{"hop_length": 160, "norm_position": "pre", "inner_norm": false, "adamw_lr_other_params": 0.00071}
Rows from block 2 of a small sound classifier, named by matrix and row number. Rows with one number belong to one neuron. Each number is 500 + 40 x the weight over its row's rms, rounded and kept within 0 to 999. All counts start at 0. Numbers have three digits each.
Before each neuron's rows are labels from the 100 clips, of 14976, where the neuron reaches its highest value: "responds to" is what is common among them. Only what is clearly more common there than usual is listed. The data: acted Russian speech (Dusha). In brackets: how many of the 100.
# fc1: MLP up (model.blocks.2.mlp.fc1.weight, 1536x384), inputs 288-383
# fc2: MLP down (model.blocks.2.mlp.fc2.weight, 384x1536, transposed), outputs 288-383

responds to: emotion: sad (80)
fc1.261:480503514522437432502479581448521539466520473572503492539511478454604522484525486478518568479532547535440525567442451523506533480531557498452516467528395511537491521484527496438501425503488457418407443470510511459483524479495471517532482476494495503481483538475464501509486506508564522501
fc2.261:503566476546559514408482485517519433454533491519516486539554525471563473547517493542474556429512515547484490493469555495498545452514555475468517525470570527458449403455466477490474529447502429491553521478500456510518492507538529506424449471512472467451454502478490455523515546557516493508

responds to: emotion: positive (39)
fc1.662:487504499479624495500554486516612565543505580525564433530476512449519444546464515419490530529548499460414449587532502459481465481504515516519561476511504526561437471520479472528473464520423487467523474490469481505475484532542479522540542526434424523521561477475528545537480491521491495430
fc2.662:537448460504477511527523482534489485596513397499481517492545477488469555467446544567409352466513541488509512526555445546458560492485529412528533517501507536565435515513518555551466487459653469506507466533449522472463559464413524483483535525487507522476526578521521474494534517507480478427

responds to: emotion: neutral (63)
fc1.276:506489435493388505505519423487499469476440466510510533528557425502514505551503504460476501463539514508490511476541503500475541405441490465556551510514483563484508477515458472489551492461458515505477519489522554444443510489516449572511488506587533513497473524527512478508508517416509472506
fc2.276:467530509566575529552509521437490488493503476467514480525397532483489522508544540513513529519563456446463499476459472450440452536514515488481493518501502486426486515374527508507460501538493484453534540532451447445536462510484483502478471496406555532532464501485492464490497453520450528519

responds to: emotion: angry (70)
fc1.340:450523524523478569544486522397554520447558443561422433485522459508520507492466543545524492544514467483484475471437566545456549491534415514511526513425517455521523512527492435529496467421539551472510478496434492519521534550530449571514432456540524528475500537478459523583537431477510474573
fc2.340:475532503547447477503481482501497522560500510494408467528503422499481499493482485570489531479533561515520536449541504513492526430525540476571420532449535464499502517541557502496491534551482511495509529441490481510509516463538409522467504520526561513482492494549530567421458453489478549430

responds to: emotion: positive (53)
fc1.488:570558487512498466476490487522544471531538512486416520506515480436504434504513486486518554457524476544461532534409466454559473496482470408497531451515477520507530485540521497517478540503459480579487528448547487481501482478489446481557548455450472483443488481516427493499512509565474486533
fc2.488:492536482487492561511470482445448477498533530565538468491512489558493460431492548476478469518560471427560481544483564600576515499554547579507480531519492449529481494448505500517503526511509478486542485473441513420466555464496516538502568518516546532474524459574476514504488520454553457502

responds to: emotion: angry (43)
fc1.358:475496485430497497543492475573468505533505456380425499550472497498428452508489539531552489557536513448432573491495486505493457484438482465523538511502487526552435560522493510506572580584514475505477480508497526525464444543503458524441495507588464429519518483463475551456523450483519579463
fc2.358:490566497513578540487491511526500519475540495528561494517476493475547484513564557521536453413563502475524552493499500470472490540495462456609535475454523499512468534508481527531464472495525449416486493483554428473495574498598531496532520466531487483470517503503476469522465523470496500496

responds to: emotion: neutral (66)
fc1.73:468506396484542478516532528522486544450522574523499492527502441515470575565516482428534467511472492516484452512454533461462481459453485499471478437467505466437511517519505491466499543496465533528468561471499482468516500482521506553533515563511500521557474490491522516513547472524493605507
fc2.73:469485556510498582448525455564479505519478556541512494509545449518513485534484469558502468540467473434535497576560520512497538482513490466501511555579520542555495449482530519534511470490466404613550463503498523511501429460496512468514536443502502509492461481472454472412457479447539427506

responds to: emotion: positive (51)
fc1.601:497581469459553460541478482488484490499498518454519595483503387491494521505453453498445512523520511471487462599461474465439418481540504537498476566456500521509503529467480512571499536558511486474539577487495450483481505560571478531537529439504488479523496512525421514506444433510440502480
fc2.601:543550525545499492526546509496488521568513518475497466472498483570396427484535523565527436487553471461462432439495511514418497522459451420557518529495465517562465507446456472552531496487541515436523466520494522492453504541505470480431501545476516519465456508512574451507502542476540483507

responds to: emotion: sad (66)
fc1.711:496498427537525451521546444567546492452460507513520465513510474476450465477425476494446470526506493493534512516530490499541531588509510548517518463500519520521500432464498565532519435496562510458433425513444500481491516504557493513552563500501431558532444442499480552561435511514513513500
fc2.711:509440507479522477459476421518485522493496431491493518472463494513513519502454469466493488439493489492481478521437489469494526451567516494468504507468474517463469510508481496481481527440439510487462474480481418530485482441469502465488475493494505477465485489503438469475490468519456490450

responds to: emotion: sad (62)
fc1.88:562559482497520465470499480461504505459500506467494599511532517506440457471513508546533518512448449522506518539492457502529510543466567527488559500499477561522533472574462486550482499480407450470502452538496479514509562464516551465527519452498500516454504484585491530474622454493520458504
fc2.88:544451473482483471470464419522490476488511421552498502454499409526532490520447465445483464433527493514447471519477450473538544478568565511463485554472474528487482508526464513514480512453465533484463421470510445446493440467478479479420480464507496481495453482498455494517477471548468456468

responds to: emotion: angry (60)
fc1.417:503491532506533520460558513529525528528483498433466507535536516514514579542450365485464530501522515537489531561457574510407489530447522508486498510484494529474467489530446538502526539546442470442541479487563465601469538510516568470460478430518441506532479514494539510497449519440538491529
fc2.417:523432477491506462485471469495496522453432487551555496491489443507486463511497547468516434466507470531485509495495457439559548492534486519426518499504494500506488489506525480492473448498511480483440503525426469495488514482522488505472498522487494510460490494508453477510492484533448467460

responds to: emotion: sad (74)
fc1.636:557517505507557492542480497430517500564496502510590505519466549515508399481491455434517513493425524504424511451531427468471508513449494563511507460428485541480487627501537468503496545488423545477480519476495495483526509524523505487487477501504424552525478420467481486528497499495507458430
fc2.636:480470478458562588470553465496477480445449472503450487446559442464494507473521547518489510445570466416533493507513580491521473486538546540475526527539506508446481461456609462499563467414517550512500560476481390525521502504436523469511520497459500454542439571504499590504488562522450436526

responds to: emotion: positive (68)
fc1.174:530489462464555514558561531558484422480482627545494513524502496430521511536481474488487493513549558518529507573418551484553482507527517507472512554456568496522524496552515470548577440456517555480501448550569485469501494566487507519519513536541476548405501476523502550478485465415501489529
fc2.174:507500474498441452535474466507499511467561487521471553492531458590514402584510489465487462560504454428474491524505470465521463548529506507497426505467498475511547464450493550498463454515515575534463484464605526475533447539411497517505462493504531445548465527527502533483519501428473482396

responds to: emotion: positive (57)
fc1.216:493526452560505443483470472460544468555521535559448565524513547520468494513473553522408448521531453535498564481595466499518564474527478508433499473420473533515551475523611565489482522492474399530498545461482529482482555511478490518471493459502541527524569511518527491526530546472539492491
fc2.216:489462472508452562520560530487465507508460542480453385472397519425497460489527502510467502462539489510452518526471475557496508409509518503450490501552531466523505531442464524484494515465469528474509492506440545422531538473538473525491477552541507481512521592516523432490446521551488499654

responds to: emotion: positive (55)
fc1.485:495504532515504489468482523476571482496520524537556535447437496531494538505476492494469499484509522539501447497565547505500553568522583555527510458561481575492464506501447497531481507516447457509491530463482546496534569513482466562453555510573450504540483499485548456470501500525482550537
fc2.485:536439564451520497544521540505499539578507414504502457491504522534530493517510426437495568520469489429498542549480487472468449504597536470561497563529544470484482478567512453471532488532488511487454539465443494570484519476506479444581509457556470502490531520568517476474492510447580495545

responds to: emotion: angry (62)
fc1.686:557538493527551484499512541553536522461459514496511482478444516483439523546459533543473563524451512485479493497496570567466508487390532561494508440531506476449501596504517515411441487455489469451440500589520496540476514496497568479505509523517557526534463524516477577499500514487550500521
fc2.686:485447502501486522459466512479436531525542524497500532511493505453535500473423480495528473516459484522529554502474472528515482453467519454461485556474517496461525544448547455495505549472564531559578448407504477517422501445498525565508525535569459563499546566557563485520501547575494526606

responds to: emotion: positive (39)
fc1.248:534542445492494528475470390505458437480436510514490514539509499497518507505504460468555519541481506453537539547453510525501474547532504526497467454475490576512536501523532483482559587442488570507530526501517498473501510520484477495452549493509535560485517475540509527426497470454509444467
fc2.248:500525483490476446540476502520545411509415393451457508511568518441460506471483484535466469458548491531472518475509553576545427440523508502473589571555455484483493495525505445531469554467476463447511404496478483458512488549462476509502570553482462455484532528456453536486492524504488519470

responds to: emotion: angry (39)
fc1.723:522539502574439547507592470563490486451519486504544504485553603486501498508525517464563508463519513534539458569471495589495555454444496501541500497520446510545442497472520514462481523450480465441454476520503547538508482538565522514506525528513528472513528554483470433477508496444491427516
fc2.723:519490550489540442438477528456519587439488452500494424472459498499448479493500497519489513447538475451478454458442501436518467487551483479483509532421442471527505481514498478499491490537486462517517510488505486486493534431466518474460435490517542475519447496500455470448505474495510559486

responds to: emotion: positive (41)
fc1.39:527467541576533506529439487509556513483547549458451517525447474582433510558504454479480495527486555496477572505539548551524499558503529471412508470502517478486450555417421469466463448549524513474527444467533458462546532500579454482549503456515507525521525594551544524462470467482483503469
fc2.39:496464496456468476514559460471569577515471410493549457538520436484558489505539471442467470487494503540444426500440516526482517500541563543546528520521511503511457479409500582516378552540566486531549541553455555546498545575541508532497474495519468459496492514504480539482505550524489509515

responds to: emotion: positive (46)
fc1.117:447562468432491545475572472508541455524497525547565511506500435501546476478430521495496543473491518594535537492507455525517484526557522523442581520488485511495520443557450406412515507505538469480476582519510523493432516515455500532530464437450523551516507508439527540493565463462493517493
fc2.117:523510459444502418496506369523542560515491433548463489503522503455549437493576477474476513437494498418513512480477524470502487461585485503537490483483515507579480569474504505412564561570474543600524517470454493469494451520500475420581438554463531462516429425523489536547476534570510446479

responds to: emotion: positive (83)
fc1.260:506468547436525512475565468493541482501518509489509501443529484467536566504466491533464472511468470376476522481483531470501497516582515499515477497524482457506515433471474439536506429535547569352440473505494547445484517494536458483512515545456553529528527514527499537603493507514426496492
fc2.260:459503466511428465428479490412499520491522465478453528476489467475544431512553501492437545533526541431464497512553487506463482464416481518497490488511490493572524466508559531485553523487484489523460486508507497486500536526490496542476396497504560513523493499563585554535514495475522467485

responds to: emotion: neutral (81)
fc1.721:461492534502497525442473519511558544463491460468519506473524505507432432504525483487584483554543476559499438571512547468456534459422478586592543583500544504482545533506506444449499514508492495540422478507533446566522505471495560526541498496473483435506458496437511517484495556520505513469
fc2.721:518469564467444555582448506478513458569463492510422474498552547529476463510498471500485444435482528539497587569512508456495457503450486461527452564531517497542514462444566493495536546501478521489551474525489443555461510464481552517430503524487514465512499480501548505544520512469494479516

responds to: emotion: positive (68)
fc1.354:507494439514400416487556433503480520470522506486542521490438472542510521499489521529462534491489532526499577564573459398540484445520585510515504550577525519546483588495422518510527492578472483520478595466490500561423518470529472445467564469548531500533534436470521444520509462441526562463
fc2.354:488483515526520492546521510505506565501466487574464494436467515479525510525479489561491510487494465531432532506506565464479453484469461556432542520488470504431458476495564494463486494466522531485532490486435484500522474419530506518485469536517473449461491443556536572522414445481440476497

responds to: emotion: positive (43)
fc1.324:417527519516496465478541469450517488573505507496439502454514486430583543540508433488577444483483479550499465570466505504515524500517518602537532431512558482544582472463478506474481529435536483420457475489483510440465516510504554469513528476495512480449490497440538516518453549492535514513
fc2.324:507501521547453426523482472484441522456505485567402550435462530531540554512572521514492461583530513464487530574484478478582473550416477505484473487481451460531476460509537494562510535462501503484476486503473516434548488529565492517546477448468486456538439471506471479565488513482505480453

responds to: emotion: sad (77)
fc1.372:512527431407473519494481458604560507453496564492491543476587480433494499469551499459529527487513510501507514460454449459507511525525476600535523523440525530513435504454474592498540555487558426495548511492412464542530521483474551523545512488513395566499543423514487466461563447553511478480
fc2.372:522440465493504454488477430531488512489474429481483528478461482533503523491462504507485459435490455503513479540435489476519550470580535501486491501483475498456498496531490474477474490443465527497472493519480451487473495457501511477502529499528519494494507511487451482493497470512461508445

responds to: emotion: angry (69)
fc1.433:548512497502489543403485447535511551521488521493489511487484453528518528500455417538526507598503543491518445493559467522503464486475472502517562527417519510579462495456434481466538517505485479450445436489478531431582517514519484550470499335458494533530522499520492506578495509515505554454
fc2.433:524530501563499549544519375483501475518591473502471544534515467509500549524549503507598555398502547495508492491521521509492512472535529473476461558454481473557480512502516561471476520506482530495465465475532437479527521494525495521557588553533538539523443428541425513534478456491513498469

responds to: emotion: positive (41)
fc1.231:514446393625509462517476490570506520483515527531539445497519495510550475458522472497507414523449539487509531469564515499493542487522546537558550505486479523470470493510539527546536576502487514486495460508486398437542472470460519446443447439489515448496432508480466429457529457467547490479
fc2.231:488452476558496500522428408466526541516540533556460453512495514537449476485422516573427538501515530455476482535493500550546537515483433536477519578569483424536505463511468449506529510508502490500515525467555452510566542492539567436521525554507484435492495494505484497472472440505586439456

responds to: emotion: positive (53); emotion: angry (41)
fc1.58:439445486528416482505473446453585540475501439522567442521547485564446511552519478436575525462499543520478499473536485501500466552495561535515540459495476525516512444538519500604490424471564501533534541507576521493535564580508520506491500527550457501489480514488557509475497458505456519496
fc2.58:498534517442605527480534507555418480541429501487488531450465409504495467498508439503457566506506464466582515528488572574522488474498512462505479502562456485496494508573537459525575530503489459433542482500480440525550508480523498544514502413486478484455558527483548515570484443429554516564

responds to: emotion: angry (48); emotion: positive (42)
fc1.689:557477532551537557501412478495512460547506526483515516502531553480498549441441499475460579397517541465473432420522471573575456546454469543519467498507521455493444545487475524413491470500492507477536475511466438526530510507470603590491525417490546497491473501456515462554511594612518588535
fc2.689:454447506464455521530459441524505492494518516509435525518535542592482562512535542516469486528494543468491542446511474434568514423508489415498498460458516456465501465494475438517564519415493525378446502432527528450445451535560423472507558518497522510520581536531562483475514505517502488568

responds to: emotion: neutral (65)
fc1.491:433490524413410539543480425497563497474466491441459516492568441532573488470509513404573522477486484456388457505506585556496486539479558531487522526509490431485463550448470515533562525500456458540512545489459495516500488533576513506487511488541477475441518526569482479460512482495462508491
fc2.491:441425438452514573552487483443518456570520588489471548551487525497476491463533578536429532499496500476502505561553467445479490512585487451500567555511437499426467472511559468515455419518519483486484426534506474487397515513466534557533472499531458502523468538463440546522455528530457482483

responds to: emotion: sad (81)
fc1.423:525557419555517475465470528623513575459477535461544584478531468533521457561512517451481465485462560493551521444522490482553484495477488470557488543440514443498532509610470490559511572520442520492541536533483527484487542566490504453534457480516495476521510512475515500443537452494437546484
fc2.423:487540544499467492409494510481531524502477434546504521470560470508487522562572515474541459467507538512488507499488472465460449488437511474476486515531475582471532497474584463565453482516466494473447585541531504481491436462539516551458401473524555459540444537459501608534529465469566466487

responds to: emotion: angry (42)
fc1.716:500537462553517541453542461415437528499501483502531445480584501550505469411531534492557497473509538501473642490522566462566447521495542502545535492446489450418507494478516527466545483508454546516511486461567481449443576569534510542487568534484460557483540520433492593481515469439543517476
fc2.716:468489513491518561583508458492520452490543505436460491488440503451527456508550529488511488538507494529540453465507518536421478498510484553562532512555509523493535545484467547462549532467458451456586514480506543509483554419460535591480448528408568538495486526475462528514547493469528489551

responds to: emotion: angry (49)
fc1.145:508484547468428483463526502454465525499564512461494540458497564549479522467515512472524492509512522532474439540496507499485519513575491453539483503581518483429499432507499533557469524372451537527468487470473559524533507493512488612510532579522501557491389466495485483575504522407502471522
fc2.145:528525515526588519529471500472454471537510504522474482565457527487510476478460544559467495504538453483478513526528469480509445541554479504428550557454499501478528503530501504449577524553482481484543526453552492469425459502483467465509552542420467541536539549492502450506581471551524600514

responds to: emotion: angry (39)
fc1.13:560579504453503462523500494532520513466421488506597531493502465428514517549539509492508526523492461552485536513487480518518463479472465517536530521499538475542432453502542493578433476449404504448504490529552501532516525513462442486540532531452449460459384566511525502526552471528494488455
fc2.13:484504497479494437484536545499503459596553513474494502548547589484508488451437619610503477520492486442502537541590544525497480529514500463492529516445490539452542518521431537520507469478513589448470456524537498480476515499516489434515609458552520525529565494475449483536471535494457416455

responds to: emotion: positive (39)
fc1.588:466500487497519503492542549522481504456485532461491511548552403479585507530517517521514566419544533499497484507445494555488430474492466492533488518554588562469495434542478487460482539524535550510458473523526501514581492561496534457478529431538463518515564574477464517425470471591506534512
fc2.588:465485562588473526516509466544504492445509472486422476474554518524516470509526513495530469522483523522555519538540480435501544460473537477476460485484461516522520528528520444506483427504496476477475540475460515475484499466537488522562520513532532457481442517498484519529523530498482499571

responds to: emotion: neutral (64)
fc1.446:487545543500523465544528550508458522454470492510481454527488566538508518484430503466489480464483505555469524525512486556503452446508509483474484507526485415480521521464462480487505522468511559477517431522511493526522469512479510464440521430543437485532480577515533556534544424500438480488
fc2.446:475442500481545473470626477513557486485510479475438502518515519457506513628491483494462464461450557486500518529431586444542607469546516504476526529519517563449504536461481478440460524533460502500520481459481560460516438496506465580563549589514547451459471527489498561527538486489477486571

responds to: emotion: angry (56)
fc1.424:509455479462537484523512426538531478486449500448509532517455513495540497599497495490563578560508474513401519540493465477506478450471553485416539541531517537446472533526505522532422520535528518445522498471478526439449486554535504528463537399532489498534517494451556465527509461495509596527
fc2.424:523486502540499612483514490475544522504524502573510533517478560520526520486509503492531488545560467540536523515497455462576441578516460487521451473511482515496520542471548498509594529495507486512512515516485485479512490443585450500519526504522467494450468486533447508441471436452536497600

responds to: emotion: positive (39)
fc1.553:471494506425477519506471446499493504472483504558483491506545497501455490508461530521511554503472539590512525530517428478465548494568496495609570493541509508517540493486511408477488495425527518478502452513482558584458448542503496519572492500524478558442429503500456529549471495468540494474
fc2.553:552510514529528473472484520512540486481484498502447482427467503465492517576516519485469509439488479525473510515454453557523478446479556507544554526500563464428423451486502490545463496519447529528504542526457549523500427538521501576543482455515511552513501541472478530531473461536512545548

responds to: emotion: neutral (61)
fc1.673:461487427527520476474510433551484592508492538430379412484439455456494471518543468459513459486485549544535534491523465512509479459515480516538545453450487511561555473539489466460548472512479496522471502542458429520469543489479548496460529481467567552486562439536480471510530497558523523503
fc2.673:530520492465534495419507466546429492531533486496554450459568484455495453555513539499506506508566510500434396504484503557561550499523520452509472462531521518500465559431508482499524539520514492513482486514469493448509582566445538441520472452499540483519564512490586476498520432550526496518

responds to: emotion: neutral (66)
fc1.730:475513511450536467425519505517494423452569486525495494550500469485494529468505487503459535575530514503503431451547501545521527544434601572473555530503509538542511499538514573490549561470481532517538518517463445500495541534486504409536478452524458435451539481457539469541541495517484604572
fc2.730:526432484451494494421456500452515539514486544501444502486438476503529438465503476535522486458524495456515520534536533525498508451493531515525495587515474539515491571568535526514478473547507479474447523470568504476537431511537407587448390485549476500496526575461507475492540481557543540541

responds to: emotion: angry (54)
fc1.285:459518447568427514488590514494531470493546484495480498532459478485469498484571451523482490520492557475439451528468517551451566516524541520525511502503476545487496502549415461456543531457454504490501472444541543468492492501569568465523498513517578517439570523473447506492507486480485474528
fc2.285:528465498472587605504520539564427503570511495497473460519542503469452501506499506521519502513520429438444568473437502437457600471462525508475463436557542465435521478538509480560496472538605508484502484482414499529517546497470469468510528495526439485511511544480495452437489519469579497528

responds to: emotion: angry (42)
fc1.496:558569478490568501524494485527546537548555512551537542447548529503429463454475476508496488543504524536475609500523496506543547541467548548444473516463514485547526561518450534507520506484464494537529481507445457568502471473515534448558487450524462545542464475522504521456577450483463442438
fc2.496:495456452479473474438482434534483505464499449538518517460471421525513509510491497466479498462529477485494447509429451473512550491577541462471513528499511537464462524526463491520445487453451532441463445481461426470511467456476485472428490465513486499457479472534442484516509462553465438490

responds to: emotion: neutral (74)
fc1.162:500477479420528446493519489560463521570477526491506468537517494499450461451474493474416516459514539532593541445506521562438512418461529500512546533474501545488529514514459507558518484510566483523410455443555413507478564526500550600444519520505554452558502495498447511506518460557476517461
fc2.162:591536508478597518546515480473513510461474504489412532506518515498467508461527548435486538518548442478510443485522570527599536469477435497509567470450541414446486454434441482508575504509467461509504499520471459467478553472479526461423518513464558538583527550512588455521533502485521443391

responds to: emotion: neutral (76)
fc1.350:493506477486520484505529385515548484572503463461558528525491447507436478443553498454469440485512531516504512502464568502533450472515540470482499494490503524558503485517454524507469558470454515483484488478522493465493515532457472534490501505476471458507506445501438469540544541498437466481
fc2.350:508537522519544524446494510542531598464506536480495503468592493494550501417425426503542506451495463499527517453495532489581499544492443545477492507493490522492545530468546474486547570482469484484534496608512527527552501459528521474581511504548529518545354443530567525504504473501470526504

responds to: emotion: angry (40)
fc1.246:555489420523514461472471492435531544480513433564451590515514501506505488471519444482428505588475470468526483507486455475545611514518550426557497470541538487451523498386526571431450485483551494499498507539481484514474516559469488545443513497517489471561530465433519479504513447486522575471
fc2.246:515545503509472477526535492468516465553485474515453420504497512516532526421573464415503514542442523442527499473505409509442449428457484546499500466535561524480523587517446445429498523509443492455465500436554506530528451447590447491524494552502514489482512470487571420515418593529551496553

responds to: emotion: positive (51)
fc1.669:493480471538533492464488510492564436488482560449531552525502528513494515519564501473536533535476519443466512514509463500550477517534539495482559522485525506546491543467508532533470491477485479467523563527468489518435497539514477526450497452567527547470564498507477517490509544513547583455
fc2.669:538497542502526562539450427453462610521482520553514452462487525526573508519495545553513521511507449446456497425537527479450523518470473510518531467504472433451515509428447542458522595475519507484543481474440457551490555419536476551547453495453477512486479468526372571493528400469558543486

responds to: emotion: positive (62)
fc1.369:525589490504495415535493494430464586503487483541475521514465514494448579495438489517500534543565517501542457588496552623510519485425538476514533523459516508501473454567515509564433496533512507444458417515446532488496516465441542491488466491499487508602521544459538537451530457427511506440
fc2.369:434502511489541516477458505472456624584468489475474519607497475482520437497499480460448573421496480499490541494455461527457494553514497484477496533500541507481519474577480438470483499486481471496516535476551530516520537441513459479470476460569471432525541515512535510519467490538497531535

responds to: emotion: angry (44)
fc1.1:480490477579438448471585520502499476516522495462492499503454443470466482472435488510481532590499543528487425445492472544507437503553555463491515438526486497487517472427491497568456550354509492517450483449457527440526559507556512499499538484466448520527537536473518482516524502441486466489
fc2.1:529527554471544522512454505471428437517458451580513499451497519554549452491463549496484472478547542521542580472490493385559464530498481475460479596413473495578529431488503496520513440505483500483555467511481442507498537478468520486462496507556499488484505526552482501529554527560564458488

responds to: emotion: angry (56)
fc1.321:498484422519541417430476516522454492472513533525432498488513404494484445509514492522541475500489517515506425502475525425537504490491493491457436499503572448512529477518501518510434541519500493468484557413506409476487484588458454575472511517465565484546503475514496491461509550532575468472
fc2.321:469495436569478439501531525526500578531483452508509558535480481539434493536528489492582450431451501507474414490393485469495499550448536516494471478583450511545468498455519520471500521526428496559512479517495511531517482524474472488558432528489580520518501508507525536468478479481463532481

responds to: emotion: positive (58)
fc1.754:486547570544594474514551523513486494412498549503498438506465519555479549430537548537542544557507522427542515618496564530490514553436570477492454482540487444487470491515531503464529420445509501540564559558572485559477535475514471466504475445477486554477538510545493421468470501539548510549
fc2.754:468386496455476496460501522504538600458571469546514447456518485519549437503590472520485518469547459541504516536478533498531398549502452485494437506517501480540521605480489553480485513494474494510500423520454447538541587579531479474491481496503525500511461465504464414479496484506557490559

responds to: emotion: angry (52)
fc1.304:421417500562474469478500477631508501500523435476433535514511471513483544477479466546541530523551552491546488501497503473500473461467569490497548548462518502528428475515529536536499458410555461521422509521503543458538466533559461475454523505456503511475454495485520459511540503519462505532
fc2.304:480534535494511529527520536435531491553505500522552445511473504473485515491463540441482496513533483517526525460486505511495450565573481531480563473463487427503498483520499477492560471530516512482543533473403501499546524480536518504496515553540506501486501568546558476463532506528516529587

responds to: emotion: positive (43)
fc1.524:526542453476474508490504616585443475498500569458545412543520511498502445475468435471512549530447492438532495494459482477487570447503454536440572480487537552517444505400485496465472502462476493464492490439489554501502441475497496540537460491522433473502522531520512527436487467436436517560
fc2.524:525492494543542470474497593519525523472541430494522485443526456508404478475467483508537503452545532467512453421471490534568476479520518451517537553480447459553487532514555454499532522543417461475507529460535507517419517484422591518446502511548531456555438480539578462472489529475496542531

responds to: emotion: sad (58)
fc1.460:455415511442483489558470507526486511440542440476450536516495431506521426553448549458471608499457472451461411438510474501495447542537533506507464513541500452493442449540510591429498519452520544482521548487464458535537479472449491522473575534510460507452483549509412475554450481513496496471
fc2.460:574544515501529552551550500504530529516514531485588497548579501512543558418508478531446433479503480450478563481574545463506560472563515397477443467506428554585570527494393448508557468422564487507540564470483431424486492496506518500542474533493521560521565474488485492490502532516487553430