Weights of a small sound classifier: activation squared_relu, width 384.
Rows from block 12, named by matrix and row number. Rows with one number belong to one attention dimension. Each number is 200 + 40 x the weight over its row's rms, rounded and kept within 0 to 999. All counts start at 0. After the name is the row's rms in percent of the matrix's.
# v: attention query, key and value (stacked) (model.blocks.12.attn.qkv.weight, 1152x384, the v third), inputs 256-319
# proj: attention output (model.blocks.12.attn.proj.weight, 384x384, transposed), outputs 256-319
v.172,104,216,251,220,213,225,206,171,148,153,158,240,221,187,181,187,156,273,194,175,265,178,253,155,238,161,221,189,244,269,169,191,200,282,213,189,222,159,231,159,182,155,206,218,174,170,178,260,194,167,206,185,190,183,229,201,206,210,269,154,129,237,319,210,134
proj.172,109,208,193,174,322,157,202,187,154,197,259,139,142,265,187,126,158,206,156,106,191,216,172,233,190,210,195,248,230,210,229,146,201,158,226,173,169,221,247,216,235,194,167,198,171,229,224,184,176,293,206,155,198,148,184,219,149,258,166,264,285,182,167,212,288
v.173,119,196,239,211,136,173,216,257,227,184,264,228,293,223,245,251,255,198,252,161,223,161,153,106,233,252,190,244,179,195,194,243,235,214,340,198,214,211,172,168,181,214,174,130,197,149,150,193,195,206,135,215,146,219,219,276,180,150,170,200,176,203,196,175,169
proj.173,111,234,207,118,169,227,193,163,241,261,203,189,154,104,221,201,178,252,222,225,225,205,238,166,221,261,157,192,180,145,221,218,144,158,73,263,184,192,156,263,158,202,193,217,260,216,217,129,137,255,211,231,215,285,234,189,242,198,186,272,144,189,142,217,175
v.174,096,266,230,194,233,217,227,169,188,228,192,305,190,220,239,163,198,135,202,103,193,185,209,208,266,187,251,206,182,159,217,185,196,216,203,221,144,235,190,195,259,199,188,184,187,114,224,223,172,173,187,243,203,212,245,216,259,143,172,129,242,210,212,281,233
proj.174,094,172,205,253,125,215,189,202,213,163,187,195,162,226,224,206,194,279,177,168,204,226,226,198,244,230,256,240,232,177,108,205,210,229,209,198,212,181,166,188,162,215,194,197,230,257,236,150,211,248,182,199,143,223,159,204,208,183,233,333,281,199,197,59,224
v.175,100,211,157,188,198,164,212,272,182,249,166,190,148,201,160,197,176,214,188,158,174,247,249,198,175,202,212,233,207,253,196,231,177,223,187,182,248,190,224,182,220,145,197,248,117,188,75,265,196,156,247,207,252,175,188,222,189,158,129,174,240,221,240,258,182
proj.175,096,192,216,207,220,186,208,175,194,202,225,144,184,180,189,138,259,212,224,221,177,205,179,182,225,220,274,167,187,239,180,208,156,264,136,204,192,240,185,192,160,209,225,195,205,186,312,212,214,286,225,189,163,238,265,183,195,250,200,215,182,204,145,194,264
v.176,099,208,201,230,272,236,200,281,188,233,123,124,147,187,195,188,230,166,185,146,203,255,197,236,198,203,244,174,182,141,162,251,202,232,212,159,160,264,174,172,150,235,230,233,170,204,197,204,189,210,218,255,226,204,223,250,272,142,178,205,256,202,169,190,200
proj.176,108,173,198,159,221,184,197,158,210,172,250,198,256,238,229,196,245,153,180,309,208,182,190,247,214,234,211,123,179,211,216,181,152,205,129,212,181,258,201,198,232,227,181,163,205,222,221,161,203,181,196,191,130,173,200,176,139,253,230,197,280,195,247,243,178
v.177,097,196,194,265,202,174,235,225,149,257,238,218,196,192,199,144,183,155,202,204,270,261,243,210,235,214,195,184,246,224,141,220,171,249,110,170,85,252,171,238,142,188,158,253,254,251,241,210,182,148,240,199,186,137,183,156,245,215,197,144,255,229,179,206,257
proj.177,091,162,237,247,148,252,229,139,199,168,143,184,204,264,171,200,222,202,191,190,190,148,124,264,231,222,202,182,157,269,220,227,183,188,190,199,202,160,139,192,165,188,211,202,188,224,176,178,224,283,177,160,173,217,162,151,153,226,180,192,188,192,211,140,166
v.178,095,135,198,204,280,227,197,214,190,172,148,153,202,199,191,203,190,180,188,316,247,203,220,155,216,220,210,174,173,84,225,184,181,236,185,165,186,161,159,190,217,209,167,225,186,190,152,250,219,230,190,180,215,274,232,218,165,192,223,276,140,168,243,252,210
proj.178,092,215,158,187,206,158,158,193,159,238,179,184,167,126,208,182,147,233,186,162,188,215,210,195,215,217,162,198,170,326,204,224,206,136,227,213,235,301,250,208,191,222,205,175,196,205,206,183,176,116,233,165,158,229,188,241,181,201,183,119,144,150,190,159,200
v.179,090,195,215,155,206,218,190,203,216,315,220,222,139,226,166,174,153,227,175,182,230,275,244,221,119,159,232,142,231,183,183,215,208,193,225,222,183,162,182,197,119,143,219,254,241,192,257,251,185,192,180,203,237,183,191,174,217,153,239,166,250,169,209,241,172
proj.179,093,181,274,186,214,255,242,258,152,164,157,140,208,207,236,200,262,153,184,194,251,205,144,175,230,230,211,172,159,270,205,227,143,194,212,155,206,179,157,173,224,193,170,187,175,137,203,233,168,215,157,223,166,242,242,171,80,288,254,207,151,249,294,258,201
v.180,101,214,206,228,200,197,219,236,190,212,212,207,130,152,135,199,259,136,187,224,163,152,142,190,203,193,262,220,207,153,165,188,179,135,239,265,219,219,191,220,208,247,241,228,273,153,165,279,187,188,239,212,216,239,167,188,188,145,159,167,220,220,152,221,250
proj.180,108,169,184,142,189,171,228,170,198,225,221,117,276,179,227,236,226,232,204,167,247,156,198,209,218,212,216,182,108,207,186,150,144,190,153,181,175,229,146,198,185,190,218,206,148,212,189,144,247,108,162,243,190,124,237,226,176,176,234,201,194,267,223,148,206
v.181,097,236,227,218,197,154,262,163,118,200,106,287,175,200,213,149,116,210,225,166,160,278,159,199,122,301,142,233,221,202,177,210,170,229,185,171,131,183,220,183,226,176,193,234,162,226,230,141,232,132,242,191,165,217,265,187,221,203,201,177,188,190,216,256,222
proj.181,097,171,262,217,208,208,169,208,230,186,272,168,165,260,207,221,186,171,189,202,158,134,163,255,184,145,237,160,147,205,222,208,269,207,155,265,206,223,226,188,205,240,199,182,192,171,176,161,232,275,232,137,214,210,208,227,166,275,182,273,119,242,220,207,235
v.182,103,240,156,257,275,209,220,200,193,247,161,223,227,225,268,229,247,193,147,200,174,217,189,289,177,212,166,179,193,257,143,178,215,228,162,176,220,240,256,234,255,198,198,287,186,280,205,251,178,284,237,204,146,180,223,196,197,204,167,196,245,143,192,202,258
proj.182,104,179,225,200,198,181,185,231,203,220,185,215,179,195,144,185,172,217,225,123,182,204,201,142,185,252,235,206,274,177,240,141,124,222,234,293,161,205,164,192,216,185,196,213,206,157,194,129,226,210,223,242,204,258,240,211,150,272,228,227,205,247,177,202,146